From a checkpoint of a small image classifier.
Model: 8.19M parameters, 24-pixel images, arch efficientnet_v2, depths [4, 4, 4, 4].
Training: cautious_adamw at rate 0.002, 9500 steps, batches of 256, held-out accuracy 25%.
Data: trained on crops of objects in photos (Visual Genome), 61751 training examples, 39.4 epochs.
Rows from block 5 of a small image classifier, named by matrix and row number. Rows with one number belong to one channel. Each number is 128 + 24 x the weight over its row's rms, rounded and kept within 0 to 255. All counts start at 0. Numbers have three digits each.
After each channel's rows are labels from the 100 images, of 14848, where the channel reaches its highest value: "colour at peak" is the nearest of a few named colours to the mean colour under the peak. Only what is clearly more common there than usual is listed. The data: crops of objects in photos (Visual Genome). In brackets: how many of the 100, against the usual share in percent.
# convs0: expand 5x5 conv (model.blocks.5.convs.0.weight, 320x80x5x5, each kernel summed), inputs 0-79
# convs1: project pointwise conv (model.blocks.5.convs.1.weight, 80x320x1x1, transposed), outputs 0-79

convs0.212:081127101124168167112102094120133157103165136099143110157120171169179123131103114131124097084108160123141134171128152129116128151108156127133129100145151127132132101173119154159110111153163120165122131151078121101140118124148122139140170113
convs1.212:181138119136115123125121122185162087134108147091183138112126099121134129152109146172145132123165128139131128168109139127129102153114121101158133127161091118155139127108136102139135143103093109123100087093154118065101090114100152123125120151
colour at peak: black (44 vs 15)

convs0.196:120117143115148117109110089120117154099163169163150110134155133206152098137095144131135071094115146128147157124138126195099104153104164101143106126138095140149119133165111110142120132115153131132143088119139127094103130118121132114113137151
convs1.196:152097143099130107095160138141119151121165177136136094133180129152151106170131163128159136075121151102128159137139165139156143153110180097117165111135131125175125126128127134150152102100144152140120117138111098092140098133163121128118142163
colour at peak: white (27 vs 5.9)

convs0.5:112157118152127122108106148138130119143131154170122132094145129139147099061118113091136102098144134110131154122115109118085113143159157140081109113106102183155144160156110071174090151147143134151160132154138133109136095124114124115151110137
convs1.5:148131171125113117122114160164183116114138159147119154121144157151158118119153180083120106098123112112111159157145130129135133141163168119145199153091157129154119115107129148144113150160083142148108147126157117138153098139156122123133130158
colour at peak: white (35 vs 5.9); cyan (31 vs 0.9)

convs0.108:112108127126133139100107138114141093103144115113130117132137143140166146139140131127149142087073143128118116110163160154130150112146149106146125079114165116130108154146149098127132137179112083136126158129138161104176163151133127092112175060
convs1.108:108127155159131121126109129116166132123117132130126115160141152163090141107189103124125161113107135105148138125150140134108134089102172148140131089113114136104122104148116119119112108148123148144106113140145177037110127148114121184165109110
colour at peak: black (41 vs 15)

convs0.261:151152121141137136102153100188103116160132141136165109135082108146123110145098110102138104109135150151133122147116131085116161174121144133116161100140121101176123141089103172136130120125114128140121183125127116157134115126103197097145112146
convs1.261:155165141109102111081107166133100138132113130143146140098176119140135120176135086088120119132150116145118128138153131103133149151151139084092158096123109100180154125138107104128103149136129098135101105124129132148130130111152167104083185129
colour at peak: cyan (41 vs 0.9)

convs0.95:090105124133184147109120079110126120112147164144156105151112160149165112144110110142152090085114160144138159140129112162129134145098164100130124093153126121151113119160096156143120106167147101155135125141085128102106141158147136123123182142
convs1.95:153115105111118126132151155152161114150129160092169097109146091148111145147089147165169115147152143121111124151097155115142087135133136164135155171172094117166126135110141126109128133112125108127120093118105081071154105103104140107113139150
colour at peak: black (42 vs 15)

convs0.47:116123108141127146124110141162123108147135140112149144105142134168138098086086121093150098108140117125131128133128104126079101148143147116083125126121110186169131170104100143190100163144124121124107122188137127114132112133089133096119159159
convs1.47:117119140120116142089128133158155090118117152115107159095123177129142148113110163082123107081091108093093137119185143096130128142125139123121114144128164105155150139097099130110160176137151126111157136142170114146115086177121135117111114136
colour at peak: cyan (45 vs 0.9); white (32 vs 5.9)

convs0.152:085141109148109111113101117077105150104122147123098126137154099103124119102137155126149177130108120115074135136146126107164123072116111173109086121117140179102130108154156108121119140138121122114135109119136156147124137127180061117120125111
convs1.152:176105113139104132135163124123119132110154088115152144091143099133134137189151129120182156143114132166142123106114129143153151187152127108150147098144146085135122124136157128143133121120099145114079126116087106133185153121121140108117171134
colour at peak: brown (67 vs 32.5)

convs0.178:159091142114165145167122152136094112131099134136099141121112153120133113095126082095125109163152106153162144111092084152116132110183135097144143140137131117149123145080126167126133142145119114116148136160140114168116180116109181108107142142
convs1.178:134158136142090104137137136141157149128091123117129144122161127121108145137103091129125144162134133120170133119107156100135114135153103150145113148197078087155130146139137159105162130104135129095073138144128095051134139123101162141129133126
colour at peak: grey (60 vs 32.2)

convs0.173:116164120135149128108113135118100104110134153125110085111133119097119102124157116126154141137088161114069099122113137126128146117146161153105143103137137182130081119128135094127114132179088081134147124160099167120150127159139096111111173097
convs1.173:114106146117087135107147150122119131083122117122145133114177146135126109156158130095108173125122115114139126137124151117090140080119168131121124111107094181102148095123128159172116101170093142112109153147122148072147107113100126165133087120
colour at peak: black (54 vs 15)

convs0.318:111115135100160117113137142153141096162137118130094139116104152132180125106133131140068110119143074114139105125155113159146123151124097090106073134112108121119138132132125134173158148149145087114126112155163109101166125159068130120105149138
convs1.318:120120150099137145130118080109166129118101137143094123142132158118086110119119155168093151129145150117098132085160158149127179130127132071149136099150156143132114133131143112098166137125150120138124171117162121142048121126124133142109119093
colour at peak: brown (66 vs 32.5)

convs0.215:119150151133141108091124141157122160165140162161152081098128151127151093123130102135116121111124140097097095148083116144108125151130143150082159110133123141126078081141089134168129103155139102140155138139139143114154111178119108121161151162
convs1.215:128141150095123126115118172169136166139110165131105127106157183125136179131130150123137122118099092083126158164122122131149118102143131134118133132127114146089136073126088119125159155093147111067143129150160108137167123162155113116121104131
colour at peak: cyan (27 vs 0.9)

convs0.285:148142181116140125170130144149130142142089140143115100103092179124125130117131070127100120151138152135125104128061100121131120121169134133112162155182109163131099113117105129129150097139123102113149104161118112133109125167092126145153141165
convs1.285:147100152158119129167194139144112178124118149122097113107116132131119095123137135122074137149138124107106161120107146129097174179138122138149125126187134134120134091176129132146163137099156122132148109122119126139131137122101123165095163167
colour at peak: brown (60 vs 32.5)

convs0.228:105134143091163139128121101115108157114127172156134094117126157159166090159102090127133062143127144157137147128107102172110108147136164119121114122176095152141094117140107108148133113118136116130131085158127108129096127145121146141103160177
convs1.228:156051168124135131099177136174123155163133160135103077124153141144143139157134130138162162085106125099110145116124176147129157143138152141129122088136122107117145107145134149146148117110156092124140123152151094116148110155148142115101136134
colour at peak: black (57 vs 15)

convs0.129:136133109165139106087094136171113090170135153140149133098122125173141116107114118094145100084156106111147124132131113131076104147121142108084140117112128137141131150101092160173112168107142142108127159114144151100105104119084142107143121163
convs1.129:126113149123128143091090130154136138111101171127122171121122161159135138136116144107128105093095099108097158136155117105131114140168167121105150133125147091153136119104068125108145188129129115077139127146136110135143102156197133126110139134
colour at peak: white (91 vs 5.9)

convs0.107:139119129135114116077134122156079126156162121152134117091178090185121099141095138115164096113119103119117130110122147156080116153122121137110102121108091131145118148092102124156154142099116130107105098115165095133145123128075154100126116141
convs1.107:137151170110141132080125127162140137141132185099134136130134161143147130140128132098118099081143125113127171152166144148132124123125136128079120133123165101148157121168069122120153144127128146114146166164184140156155099169146124113108117134
colour at peak: white (59 vs 5.9)

convs0.219:122139096130152128089097132177120080174165134072142132116134126135107121149095149116139144117122119109121090165127086102083099129134117113102159132137124135135117118151099174153095140131115128108134123111121147095092088111122082159152136158
convs1.219:120126154098144145091138123130137143110134150127121154129133155185158143144131156107125104118069091103094128168148107120143120115149124131120168151122166113140114119093119114118184155138105112094125130148165084119145100163160118098074140118
colour at peak: white (40 vs 5.9); cyan (31 vs 0.9)

convs0.42:097183081144081141122106100134094122134119138124153113162120135149133115109076155109118111091101141115117137140117097093099104125136135156103122128133103174137171160176103157173086133141147099108104130133095130119136100119143110137141144113
convs1.42:144147102084136150088119103111108143081144140110176127154107155148162144138133183119131117114103098096113143158156105104107111155143154123126169157087133126127132088123107136134148134158135134108101105155108110153145096163185148122132145109
colour at peak: white (80 vs 5.9)

convs0.55:168105157110182114098123154175116149182135132119092109132072127124149109110149070120133144117116134121115079161141132119137176128142139112132141072120143103152095108121145134140109129157129122156151147163120138110167146139113125109140148128
convs1.55:151154086126072111158137112121142134139103087075179120148152105145130128139118139136159169148154149147137154146125138100114140123158133068129161137139139133136069124122143142112157114111134137106082119109101152121144176118125142092145113107
colour at peak: blue (28 vs 0.6)

convs0.29:089112101117138099136128152122101070148091109099125134138094126118147156119140112117133150122122077117138139104171113147118119085106110092117093125102133105114125147108125140138128151125154083096128131152166155121166185165127122106085168118
convs1.29:144138149133139075144154146147141128117106122094150153124161100125152117116137137165121115126137111124163140152174138127099107086097122105199104127125144124119130145090145123134122143169043123134095155140117153115124158150134107111109131093
colour at peak: brown (69 vs 32.5)

convs0.225:130118130152138095093106139167118123173115152164141118096103148170148121117121105113111094098151101103152129110124114177085098151129130098098132123128111121126125132126090146160137148084161114102147132112170131090109131140071145107149119172
convs1.225:126107140110108121090093154153147131127121172128114166139132173160164128107123144090137108097090068115147167156158108144118117124156190146145152130134157107149133118126109112102156166133137130105113135129152124136151118147181153110107153105
colour at peak: white (80 vs 5.9)

convs0.54:079132102095109157119095145099152134114147112133094123138157189130176118097136116112136093143130112146131117133106122131112160168155133102140078113125164149094143127136152090161148140121145116130083089117120120116094109132126123133142152069
convs1.54:125091148161119134122147131124121119111128120098168115124161145151150113174161127142141161128140155132133154129124179133094165112116143135116134106126160169107123121145148115130153107114119193130086178105083171102103118123109119170148104162
colour at peak: black (79 vs 15)

convs0.146:126146147138121111168098194126163140116083139148079125111106196101173114105159112118098117167176112112123112139112131121120112140115122135117121142145118153089154092127157130125138159082131118124128097123137126111100083113103117127114140125
convs1.146:166124133131144137089131145093125154102090114112118143153142097132175119152125166135092154104141119127121121141125184142138149132115134110138154133101148099136166104151156121127142152156130170125107167125119143147102138087134116179084185165
colour at peak: brown (67 vs 32.5)

convs0.46:091094139118158100125135138104115091120107129110120138144114118128147116107145129155101130137128107142122135099183119179143131119113115065141084108132117118150115158076143132117149147133143100129121125157163154105126174157093138112055157124
convs1.46:105111101137109125123130107124123110110123155143143140145178088149120116112158163155197151102145139162112191117161148148116167160120133117184139097134133115144135118113174127124131141116108138155112137123110133158118121137158167073110110132
colour at peak: brown (76 vs 32.5)

convs0.155:132132163135148130135164138141170151144093155152137114127066165141171149108147065126092081095143133104161141139117150142165145164125151125114130108131133114125119118143123093128142108140165117165142146163106128101149143158100164114151149121
convs1.155:191142157170093081128117137159162081136102119145153150131130139109128122149133150144115164138147148125127132106135142135130157136122128094159131116136100118106172106138124137133161144144070109126106134082159129107134110128074171129136113080
colour at peak: black (33 vs 15)

convs0.277:112133161090131127136125121132155131155133123138118117123132179137117140127118125152095134161137141100117118142082088112117118131152116150107131173146108174095108110165096107134168100112128113093139099148128103125096095165094087162190121164
convs1.277:107147133127140150154154171134136166118165127132089110109131163124153113119142131133131130156167129129097104147087151144133152132137123103111088137163123152075156084137184162170137134160090135124104121121124157095148097123132072140135144137
colour at peak: brown (66 vs 32.5)

convs0.218:149149159132140102144141124159150112164125114159154113107075165132116147109114102137072095105123115084157105104120120142112103109115111109097136161111103108108131130109082142129119119146175101127175126132151106092143137162081121119172117131
convs1.218:113189090134121139121160131140097111128083159133124100166091114097129162127108104121154124110082125122125125159122158128159091103095147155104107158162118129137114128152128108102114115119129064130177130154100131125149136161147141116101159108
colour at peak: white (35 vs 5.9); pink (26 vs 9.7)

convs0.121:122132107130109107122127201141129101170112101098105163115118135117132143103145111114113146130151065107167108115148137118112107106124087081100119140084133098092151140102148141133111176132126131104120156109157172097142139117097123152105130120
convs1.121:149120121138166125141141132091148149091118140128132176142126113175161173133138139155115119161142086138144148105155131153130123137151116110134090160103099089125103125104165115095140173148123121113110097147138125117144126155150125139091194080
colour at peak: pink (34 vs 9.7)

convs0.206:146150128164113109091104138171122101160111144163128149091100136129142089080105117122115113108155100093128111118110118111090128126146131109104132119113132160137158149099090128167083178150121128116136158133149141104112104118070129095146107162
convs1.206:138124150140155152137098131138140133088133170114131152136124157159153149123139169118142100125129092116100188141122146106128104142145171120097137172123136107150127102127079134096160197126155119095159127151121119135147101156174123130108156107
colour at peak: white (84 vs 5.9)

convs0.138:159119126127137163109146118156100110133135149080122118144121109156114084157122111094176140125105158171111122140097119103116158134192164137126162096173131140191104155108134129138117114127095124134101163133108133154096115106115160120133123131
convs1.138:117163142126133106125149174122131155151096072108125172133114128134119157118127073094095150147134125156138098126153138077122158094135151111107172109107136125156119116109152150135096130197110129159115158143109149129149163136128149132129154151
colour at peak: cyan (48 vs 0.9)

convs0.315:134161154099148123135154144163157128168128111137124125113068165101124153103141105175089127156154106094122110146111117109124132138130097105108120159139130146099090107120090132136154103156107099122132140156136116110120125195094094142172118135
convs1.315:143161163119144146157145096145108168120136129115095118134107150124125067143114125122116130155141159141090088148074094101115158139152124124092126128172091162133120108163120146182166115102118138127107115122118120125142075129113109144160130156
colour at peak: brown (80 vs 32.5)

convs0.81:139151106162120110075104154198116113182110157120122114107121120157137108125099110088159115080141117103135109137112130119080107137141132125092140098136131139138131130140121158165120152095125119116097170118128147110085096095097144105151121132
convs1.81:147125139121119128078081148165144129103125149112119178147116162160170133139130164110105099100095093094102152167136125099128124138161157117134191125100142101160144125135094147122141182144121125114148103146150105147143111139163125133111134128
colour at peak: cyan (45 vs 0.9); white (41 vs 5.9)

convs0.280:106145104119119136143118170126112167160071126136124135115184147099155115100098117091091069156160095126151125116110131135112093115136119091113112129113123127123147138101143143137115181124158100097107115155126128141105116106115155105087169124
convs1.280:162136140120098128143080160136121118098119104160115147149112145096146148116168117101112159184156097167151111083129117135100125131131114150105131151096124144094153151148129111134102128157125115089140108109170124147130122131088188170108138149
colour at peak: pink (25 vs 9.7)

convs0.267:157144116115125124117133145184092117193110129096124132113136135139137114139073112096131111137126098131143083146111089099101115109170124094092145134149127114151140143108115167186113156136095108081094126133107126121110121112101127131104155150
convs1.267:135140135134118143113112149142145137121125108113138179142089172158149140113133168139136121151076099134078132142136093083124115151130135111163120187107138117118125138119107128114155114145126091100172096159177081152133119147100149140116102158
colour at peak: white (30 vs 5.9)

convs0.179:072138134144106127142132152079141155115089137153098107136111181125177130111172092137111146148129113135110147128108110151134128135137131125093101120144129170096110113139137110161149105127164091116117111175135129131147137181128092158124179139
convs1.179:152111090122154129122130124144098100135170089113151141145115103129132174151151128166151176130134141139127138139143172116129155120098135127161129128125137114111157139144156178087115116094112160159096171107090132098176122110120123091160133162
colour at peak: black (83 vs 15)

convs0.314:169134099142148141087140128183125130199151143112143139109133102119129124144122129106155138115142130152113106185122150073111139164121123148105170082129146095151141094127122125153110150095114142137132151076113140128111095096143128128141120159
convs1.314:136124122129119113121103084131175165135074103104164139128084127121139140155105160115120179137139145132112121163142108061169143105146157124132159154119147110171102146125129105079131142148099129123086124144117112134137151159135119113107159148
colour at peak: cyan (25 vs 0.9)

convs0.9:114161132143137120097162120148132158151114158162126122113120121135166100147150102120132143112132146155098139186143113102169155153119169135092143057148097134171125117116137124152105102118100138171110140155110124141136076117138144109114133169
convs1.9:167153137162105103106135159153112121142133112157163132115158143146167149160106096102118101108125110137131136116123144104126147144156100060098146125109154071107140123138104115136111144134180080113155107115145122170143143142166129112095146114
colour at peak: cyan (28 vs 0.9)

convs0.85:114123110159116104123093135130095108147097130180147143138153092129107119080112176108118104093154107096145136100134088124094107111119118138138130155074121141122175161114103117132086185132142130086152146115144154134115128113144137104141098125
convs1.85:138152118119102122113133099178118134097112120116159142121093122125121150117154133120157164092119123151097154138180162086122113141070157130055153153130132130132119124178080141107124154100115146109122122145130141140147115153157150155146118145
colour at peak: white (46 vs 5.9); pink (25 vs 9.7)

convs0.263:157113126160118135131131147166085124185126120104126150125129105134114126102120090073127136123148121144149130116100127104106151143161129136087151111116142094162136154091126158157120150129147142106134198112134144166154145101078181112124134131
convs1.263:140186116139130082135112122165118124124068127136156147156078127119159116136128093124096128136144174162120104157151109094172152125123138109098150104129136116162111143114125126100107160137091093126091162123143157125122140166126170107118127133
colour at peak: blue (31 vs 0.6)

convs0.158:123120121155134110074083150174098108154128153112154102111175104136126100137087117092148114099095118096122100120118143139079091100145155124107151093127133133150098136148092149163100144151139094114123139128126154093117124131095109099137152124
convs1.158:127132140135133134095116138170167103099122149092115168103130173129144156143117163081130122070087079099082153157147109130131138115122123138112133125120151134138150131136080113146149164127124113098144121147169125141140089133165138132094100106
colour at peak: cyan (39 vs 0.9)

convs0.10:130131130149138122069130098161099131137159172138173097118174094182125081163087157121141105092114158123101127140126115136104111159110156171116161108148086131169132110150098140138124133131112127120133129101123125128129096115129145113110136161
convs1.10:136132127110155127092119106147133118147116189102161137130131145131138149137130154119125105073099146103086171160157111111123133125114143139116152130124130086169121101136081126126140133156137097121159126160145107120138096169185152098096131173
colour at peak: cyan (40 vs 0.9)

convs0.292:129135085144136125088092136177110069160135163113139122106134124157126101133096126088168107102146110116124124139123101114077099145138148111083141124136121145153131147120107158166112160099125122101101133115127148105063091119110136113134135152
convs1.292:134121155131112135075106141150151154134107164112144184125131171169157132137114163112110111100084112093069158146160111095138116126138155123128160130129146110138142119117085142110165154144115128093137134151166086133152111156149126133098131119
colour at peak: white (69 vs 5.9)

convs0.214:126117127140139139098131080156126155124165161165156114141127113210151104149096136120146087085114153140147161134150125136114128196110170124125115092156115128184111146123114132137129105109139139154100132131139101127111109126126157110133130155
convs1.214:132121158121142113091101131142173102121101157107137121134144148130166124176141121108100117115119160163108156169153140123174142145145162091129160123143134097193132143145144120129128141113127139159125135159119109155113144136143170075096146176
colour at peak: cyan (48 vs 0.9); blue (26 vs 0.6)

convs0.49:112115157114126134160063148104171126113090144124079132143115163121162119076139085102123132127118147130150135101112140146142155111168144138148093106135167148124111131140157133131127129167163116155144151172129126136141170113112127097147142079
convs1.49:131128114171121112100127130119134086091105172117165114156132134138162149096150125136125133124147146130129156159137161144136152142107138169127125099157117148139150097136157153148108148112130156157080081116080165083101114165156154127102157111
colour at peak: black (56 vs 15)

convs0.171:151126110127128113088092143182108082159126153130131114116110134156128081112088126102150101099137105098133101120118117125060097144144139101104138146116132151152141160126088148175109170115131112094117139124140147102091113117096126098146135144
convs1.171:130116162148124156095107130156156150123112159124127172125117180154140152121108171119120105107085095090089151165161126104118128121146164126130153142127129102114143108136076139101168184131127139096146120154145093137151102152165139134116120120
colour at peak: white (85 vs 5.9)

convs0.45:130147120128150108112098185155138130167126144143120136080131170102158082112131104096125127146160128140116091153113096106107113151146139117084161100149133137140124102111126134172108159146097116130128113133137150107128081141114100119117175185
convs1.45:096119152125130152131110182171130160108112150127133172122147181155162172109130146121153114159110093105090147148140106091156119130136151146143112135129136126144130130081126147118128161134157111128139104170147080145158106152171113116090140141
colour at peak: cyan (25 vs 0.9)

convs0.48:155139125116134099089084165162134124150128136126095127093128134112158080100115142110116118124137089095130087126132172130105117110145089132143118127102164135099143101142144109156106176086151117115152125080154123099110124095105097097132092114
convs1.48:129058143163109136119102117123151150067112163127138144129139120163177152112138160128124118115101094085114138140127122153131090164165178111144155111111110104154125139137126143109134165150139111136117103131082125116155125130152135156110152090
colour at peak: pink (31 vs 9.7)

convs0.144:101111138121124130104123083140128126113139174157150094123103134171141113159116126151142112114108155142103157106155127174125135182108156110122131105166113126157102126108090132125165105140124087130117127125168114125166140189112157098108166154
convs1.144:133074148096173121102135124136117129162138149144145098164139158124139141175147120150100120110139138130123166110127123163122170113099152121145107091148085090141151087094120156117187084121155107125132133118155112084133133162119141120134114139
colour at peak: black (42 vs 15)

convs0.174:162148113146148132096123123189098116164139148102149112130112103129112112150115131094151135107145151151116106179114115069110141147138146155124199107145134116148121112108119159138121143098093129112112164098105153152106092106133164117147108141
convs1.174:130111128167109128112111137109153132097090129133110152111119156126169127175117138123113175145129133115084105121129143093138135135177167085126188117108135084157133142133149111125132138177095098133133121106105116132138145102111146122081178154
colour at peak: cyan (44 vs 0.9)

convs0.68:131118146108139120126120114124162114151108123157133144124083150135171139095127100145090110107136129136150135110159153157156158138143124088140094091132138112147120132118115121136146118204148112146149158183129119111173173160107143073118149116
convs1.68:094127140111143093143111161146156135125091134165115110142140128121143105092170142158103128143169094082144131127145100166122156106104138119123096080097103153115118109082146150107123143109134118145065108084122164109106143155123123134104133142
colour at peak: black (41 vs 15)

convs0.126:149142123165116128133158167174114117167114127144151110116101139154148154153158067083138114109165116164160126147115133118107133146126139129090166116126135079132113130077121135151133132101129134126124157117132146150154131139125210142135137152
convs1.126:149129156120145092094081160168103155166083122120122162126151141127142137160086104146081149140139143111105128133152139098121150121137110136102146121118132079144132087147098146079169151134114135106105116148140094117163140131122163135109151162
colour at peak: cyan (41 vs 0.9)

convs0.90:079123114114166159148148137120136093125135140075141128124103162151153114137106084130104084151132139165147126132104143138130132127141141110105117125181115128161111124095128167154141115160134097134126117181118124107139141158085159117083182140
convs1.90:174127140186110097135141144197133130133131124157151128149088122121117159132089117153131145132134150162153118120124109118136142172095140132120120098159088135143159135084150177109096146117141110139086117094151115084137114142123158155146130140
colour at peak: black (39 vs 15)

convs0.1:105147152137115129130125123129140117113124123177139113104097179135145106152153101122132135100095153136104112105117128149134112145125151116087147099129128155136098134127091078144134129178118094128135126167139151102210127190112121127130175125
convs1.1:142124133142115124122183133143093144130145146121125116122190093107110159088127127134137135116124141116138172136154182121105158079059126153139096109135116168140157110130110160121096135122112165130159133143129177102098143134126114138117096136
colour at peak: black (57 vs 15)

convs0.209:095144150139088111138137114086130136092074118174132121142114139133164128124164105142100113116129130154125173097139093162158139149114129114128095107121104158121112138099138109132151121111165094108117118164153129158184156176134159119098150121
convs1.209:088124099118139123110139139121098130124104130157130104136191110139123150105138139118139170109142103113137173113169161129108155110060142128132095123127112167110125120115127165128127130137115148119127174143098166087069142145158110142087151132
colour at peak: brown (63 vs 32.5)

convs0.312:160143138138127095113096162176097095194112127149141114100124116108108151107109107088131110114146097087165082112095105125084110095143119137113144145096124111108132146121104131144109163129137124086166143108127132108112144111102150116165111132
convs1.312:161138141135105110113110121123150173091175113126136144139123154158152145140154151106165154133115067111137126165159111104086106176137138160100147165078140115124144101135108143151170144107111141078114134121146125156147116146140160139131138109
colour at peak: white (92 vs 5.9)