Weights of a small image classifier.
Data: trained on crops of objects in photos (Visual Genome), 61751 training examples.
Rows from block 5 of a small image classifier, named by matrix and row number. Rows with one number belong to one channel. Each number is 200 + 20 x the weight over its row's rms, rounded and kept within 0 to 999. All counts start at 0. After the name is the row's rms in percent of the matrix's.
Before each channel's rows are labels from the 100 images, of 14848, where the channel reaches its highest value: "patch colour" is the nearest of a few named colours to the mean colour under the peak. Only what is clearly more common there than usual is listed. The data: crops of objects in photos (Visual Genome). In brackets: how many of the 100, against the usual share in percent.
# convs0: expand 5x5 conv (model.blocks.5.convs.0.weight, 320x80x5x5, each kernel summed), inputs 0-79
# convs1: project pointwise conv (model.blocks.5.convs.1.weight, 80x320x1x1, transposed), outputs 0-79

patch colour: pink (34 vs 9.7)
convs0.276,121,163,157,184,186,194,195,192,151,197,201,187,143,197,221,191,147,197,207,193,215,197,183,160,201,207,161,230,201,212,220,217,179,199,182,176,182,179,195,189,193,173,180,186,204,179,221,208,188,235,206,204,204,195,218,218,222,179,201,201,216,215,203,177,191,169,206,181,179,227,193,186,214,206,183,178,171,208,205,189,202
convs1.276,092,207,188,207,210,208,180,195,219,171,187,185,214,217,207,186,225,197,211,184,207,182,177,170,223,207,219,235,222,211,238,196,211,174,161,186,214,192,230,212,216,177,189,221,167,173,207,188,207,227,164,187,184,174,211,152,203,185,226,191,256,216,196,201,207,155,188,200,187,213,192,200,217,191,202,205,186,178,176,214,193

patch colour: white (30 vs 5.9); pink (26 vs 9.7)
convs0.56,095,215,217,185,209,202,195,194,170,212,225,199,138,217,202,200,181,201,204,197,152,220,190,198,207,203,195,190,178,220,213,173,186,180,172,222,172,212,199,199,166,192,210,161,196,194,198,192,205,208,172,252,203,172,200,196,197,185,215,218,164,202,213,219,196,202,212,243,208,202,215,189,200,213,196,220,161,198,246,175,188
convs1.56,098,242,188,197,219,201,186,190,211,164,203,179,228,197,209,195,186,211,214,191,211,179,207,236,188,212,170,203,230,203,247,178,167,169,174,161,191,209,211,238,190,227,191,191,225,199,187,197,193,230,184,152,179,206,211,216,206,181,195,191,194,230,204,194,197,193,218,175,221,197,199,183,231,230,214,199,212,163,184,205,191

patch colour: white (39 vs 5.9)
convs0.231,078,217,205,216,227,191,203,196,182,172,222,191,191,202,216,223,241,231,211,182,217,189,215,176,200,175,188,218,202,201,192,182,208,205,165,196,231,168,192,178,221,174,179,203,208,239,171,171,221,206,169,188,226,216,202,211,206,157,226,207,170,203,246,211,209,203,221,227,221,199,202,190,205,197,208,176,213,179,210,197,245
convs1.231,103,202,182,215,192,197,225,166,171,218,233,184,200,201,174,230,199,181,209,167,200,197,204,167,214,190,211,214,164,217,215,187,187,201,176,180,211,178,229,203,188,215,185,205,213,226,200,161,211,236,230,222,203,228,188,194,190,173,190,165,182,216,174,238,180,203,207,190,231,189,175,172,201,165,214,207,179,180,190,212,220

patch colour: white (77 vs 5.9)
convs0.61,081,216,214,186,206,203,177,187,192,209,244,169,185,224,181,210,215,198,197,178,171,190,193,208,150,162,171,205,166,197,181,186,204,181,190,192,180,188,205,201,172,170,195,201,197,195,192,176,189,196,195,184,212,216,246,224,164,185,192,231,191,231,183,208,194,184,206,194,192,208,190,208,177,196,168,158,203,169,190,159,214
convs1.61,100,220,180,210,245,178,212,193,193,187,205,248,237,177,195,196,189,206,223,200,191,212,229,232,242,204,176,227,227,211,201,186,172,178,181,176,212,224,211,202,174,192,187,201,219,216,215,215,220,222,176,207,158,211,203,215,204,179,202,178,226,221,202,199,218,187,222,189,218,201,175,217,208,192,220,187,242,200,165,206,216

patch colour: pink (26 vs 9.7)
convs0.36,097,180,235,180,202,206,201,208,189,216,212,196,190,230,201,201,196,203,201,191,175,227,212,224,172,165,182,199,184,165,170,198,217,171,187,203,171,212,203,188,186,168,172,190,204,190,167,162,203,210,185,182,233,202,219,198,197,184,237,243,161,235,213,212,179,188,186,187,228,189,206,184,197,180,198,176,170,202,188,236,209
convs1.36,094,192,213,206,191,208,246,180,198,213,237,200,212,188,175,209,176,219,217,223,209,207,237,212,234,183,174,208,208,211,206,215,185,157,204,165,217,227,218,214,168,189,178,202,205,186,208,177,190,218,221,203,192,214,230,200,182,188,177,155,219,223,180,221,176,175,203,208,230,216,187,215,209,176,231,216,199,195,160,193,192

patch colour: white (48 vs 5.9)
convs0.168,086,203,218,175,219,208,182,193,192,198,227,173,161,229,198,227,210,218,170,201,169,207,210,206,163,203,177,196,177,210,181,187,223,184,196,204,184,200,186,173,184,168,182,219,199,203,199,153,200,227,198,177,214,214,218,228,174,166,222,252,196,218,198,187,186,162,185,202,199,199,198,209,213,190,209,180,221,180,182,229,225
convs1.168,103,182,216,227,159,187,227,182,201,204,244,184,229,200,185,232,197,201,216,204,209,194,212,213,220,218,171,208,194,223,165,173,165,182,186,191,238,185,218,175,185,195,205,191,196,220,184,204,202,207,200,234,181,224,182,197,165,161,224,187,213,200,218,214,189,172,207,218,223,222,177,229,200,206,227,229,204,183,176,182,209

patch colour: pink (26 vs 9.7)
convs0.194,133,205,187,209,163,200,190,205,170,209,212,171,164,205,179,200,171,192,196,206,210,196,192,152,185,207,165,198,179,200,186,223,189,196,191,224,176,177,165,157,180,182,185,156,237,196,185,204,197,242,219,190,212,203,199,236,187,198,206,184,201,205,206,177,194,158,203,209,192,204,200,206,160,213,170,179,212,198,204,168,201
convs1.194,106,213,203,226,222,180,209,201,218,232,202,214,212,191,180,200,177,174,214,239,212,209,193,203,204,180,222,192,213,198,229,216,216,186,228,197,193,195,206,192,184,176,215,221,213,191,214,189,203,233,201,173,219,187,238,186,222,181,228,207,220,234,202,197,193,141,183,188,238,172,216,200,178,183,221,192,216,227,186,254,215

patch colour: white (82 vs 5.9)
convs0.282,125,201,180,198,219,196,166,164,180,191,232,185,215,227,203,220,237,203,201,169,214,203,244,213,195,188,178,207,203,202,170,162,213,190,177,203,214,197,223,204,227,178,180,212,169,190,194,190,183,192,209,181,178,205,212,186,208,171,214,208,225,217,161,219,198,185,216,189,161,224,186,177,192,188,183,165,208,178,211,180,238
convs1.282,121,203,186,214,180,203,189,158,164,205,199,210,172,179,189,228,193,224,215,218,205,220,212,218,202,211,205,228,209,186,172,173,183,192,184,189,259,224,234,203,198,193,192,196,208,217,195,202,214,198,194,213,145,218,203,183,226,165,189,178,248,222,207,202,206,182,194,192,182,221,192,189,215,181,228,235,221,211,200,213,182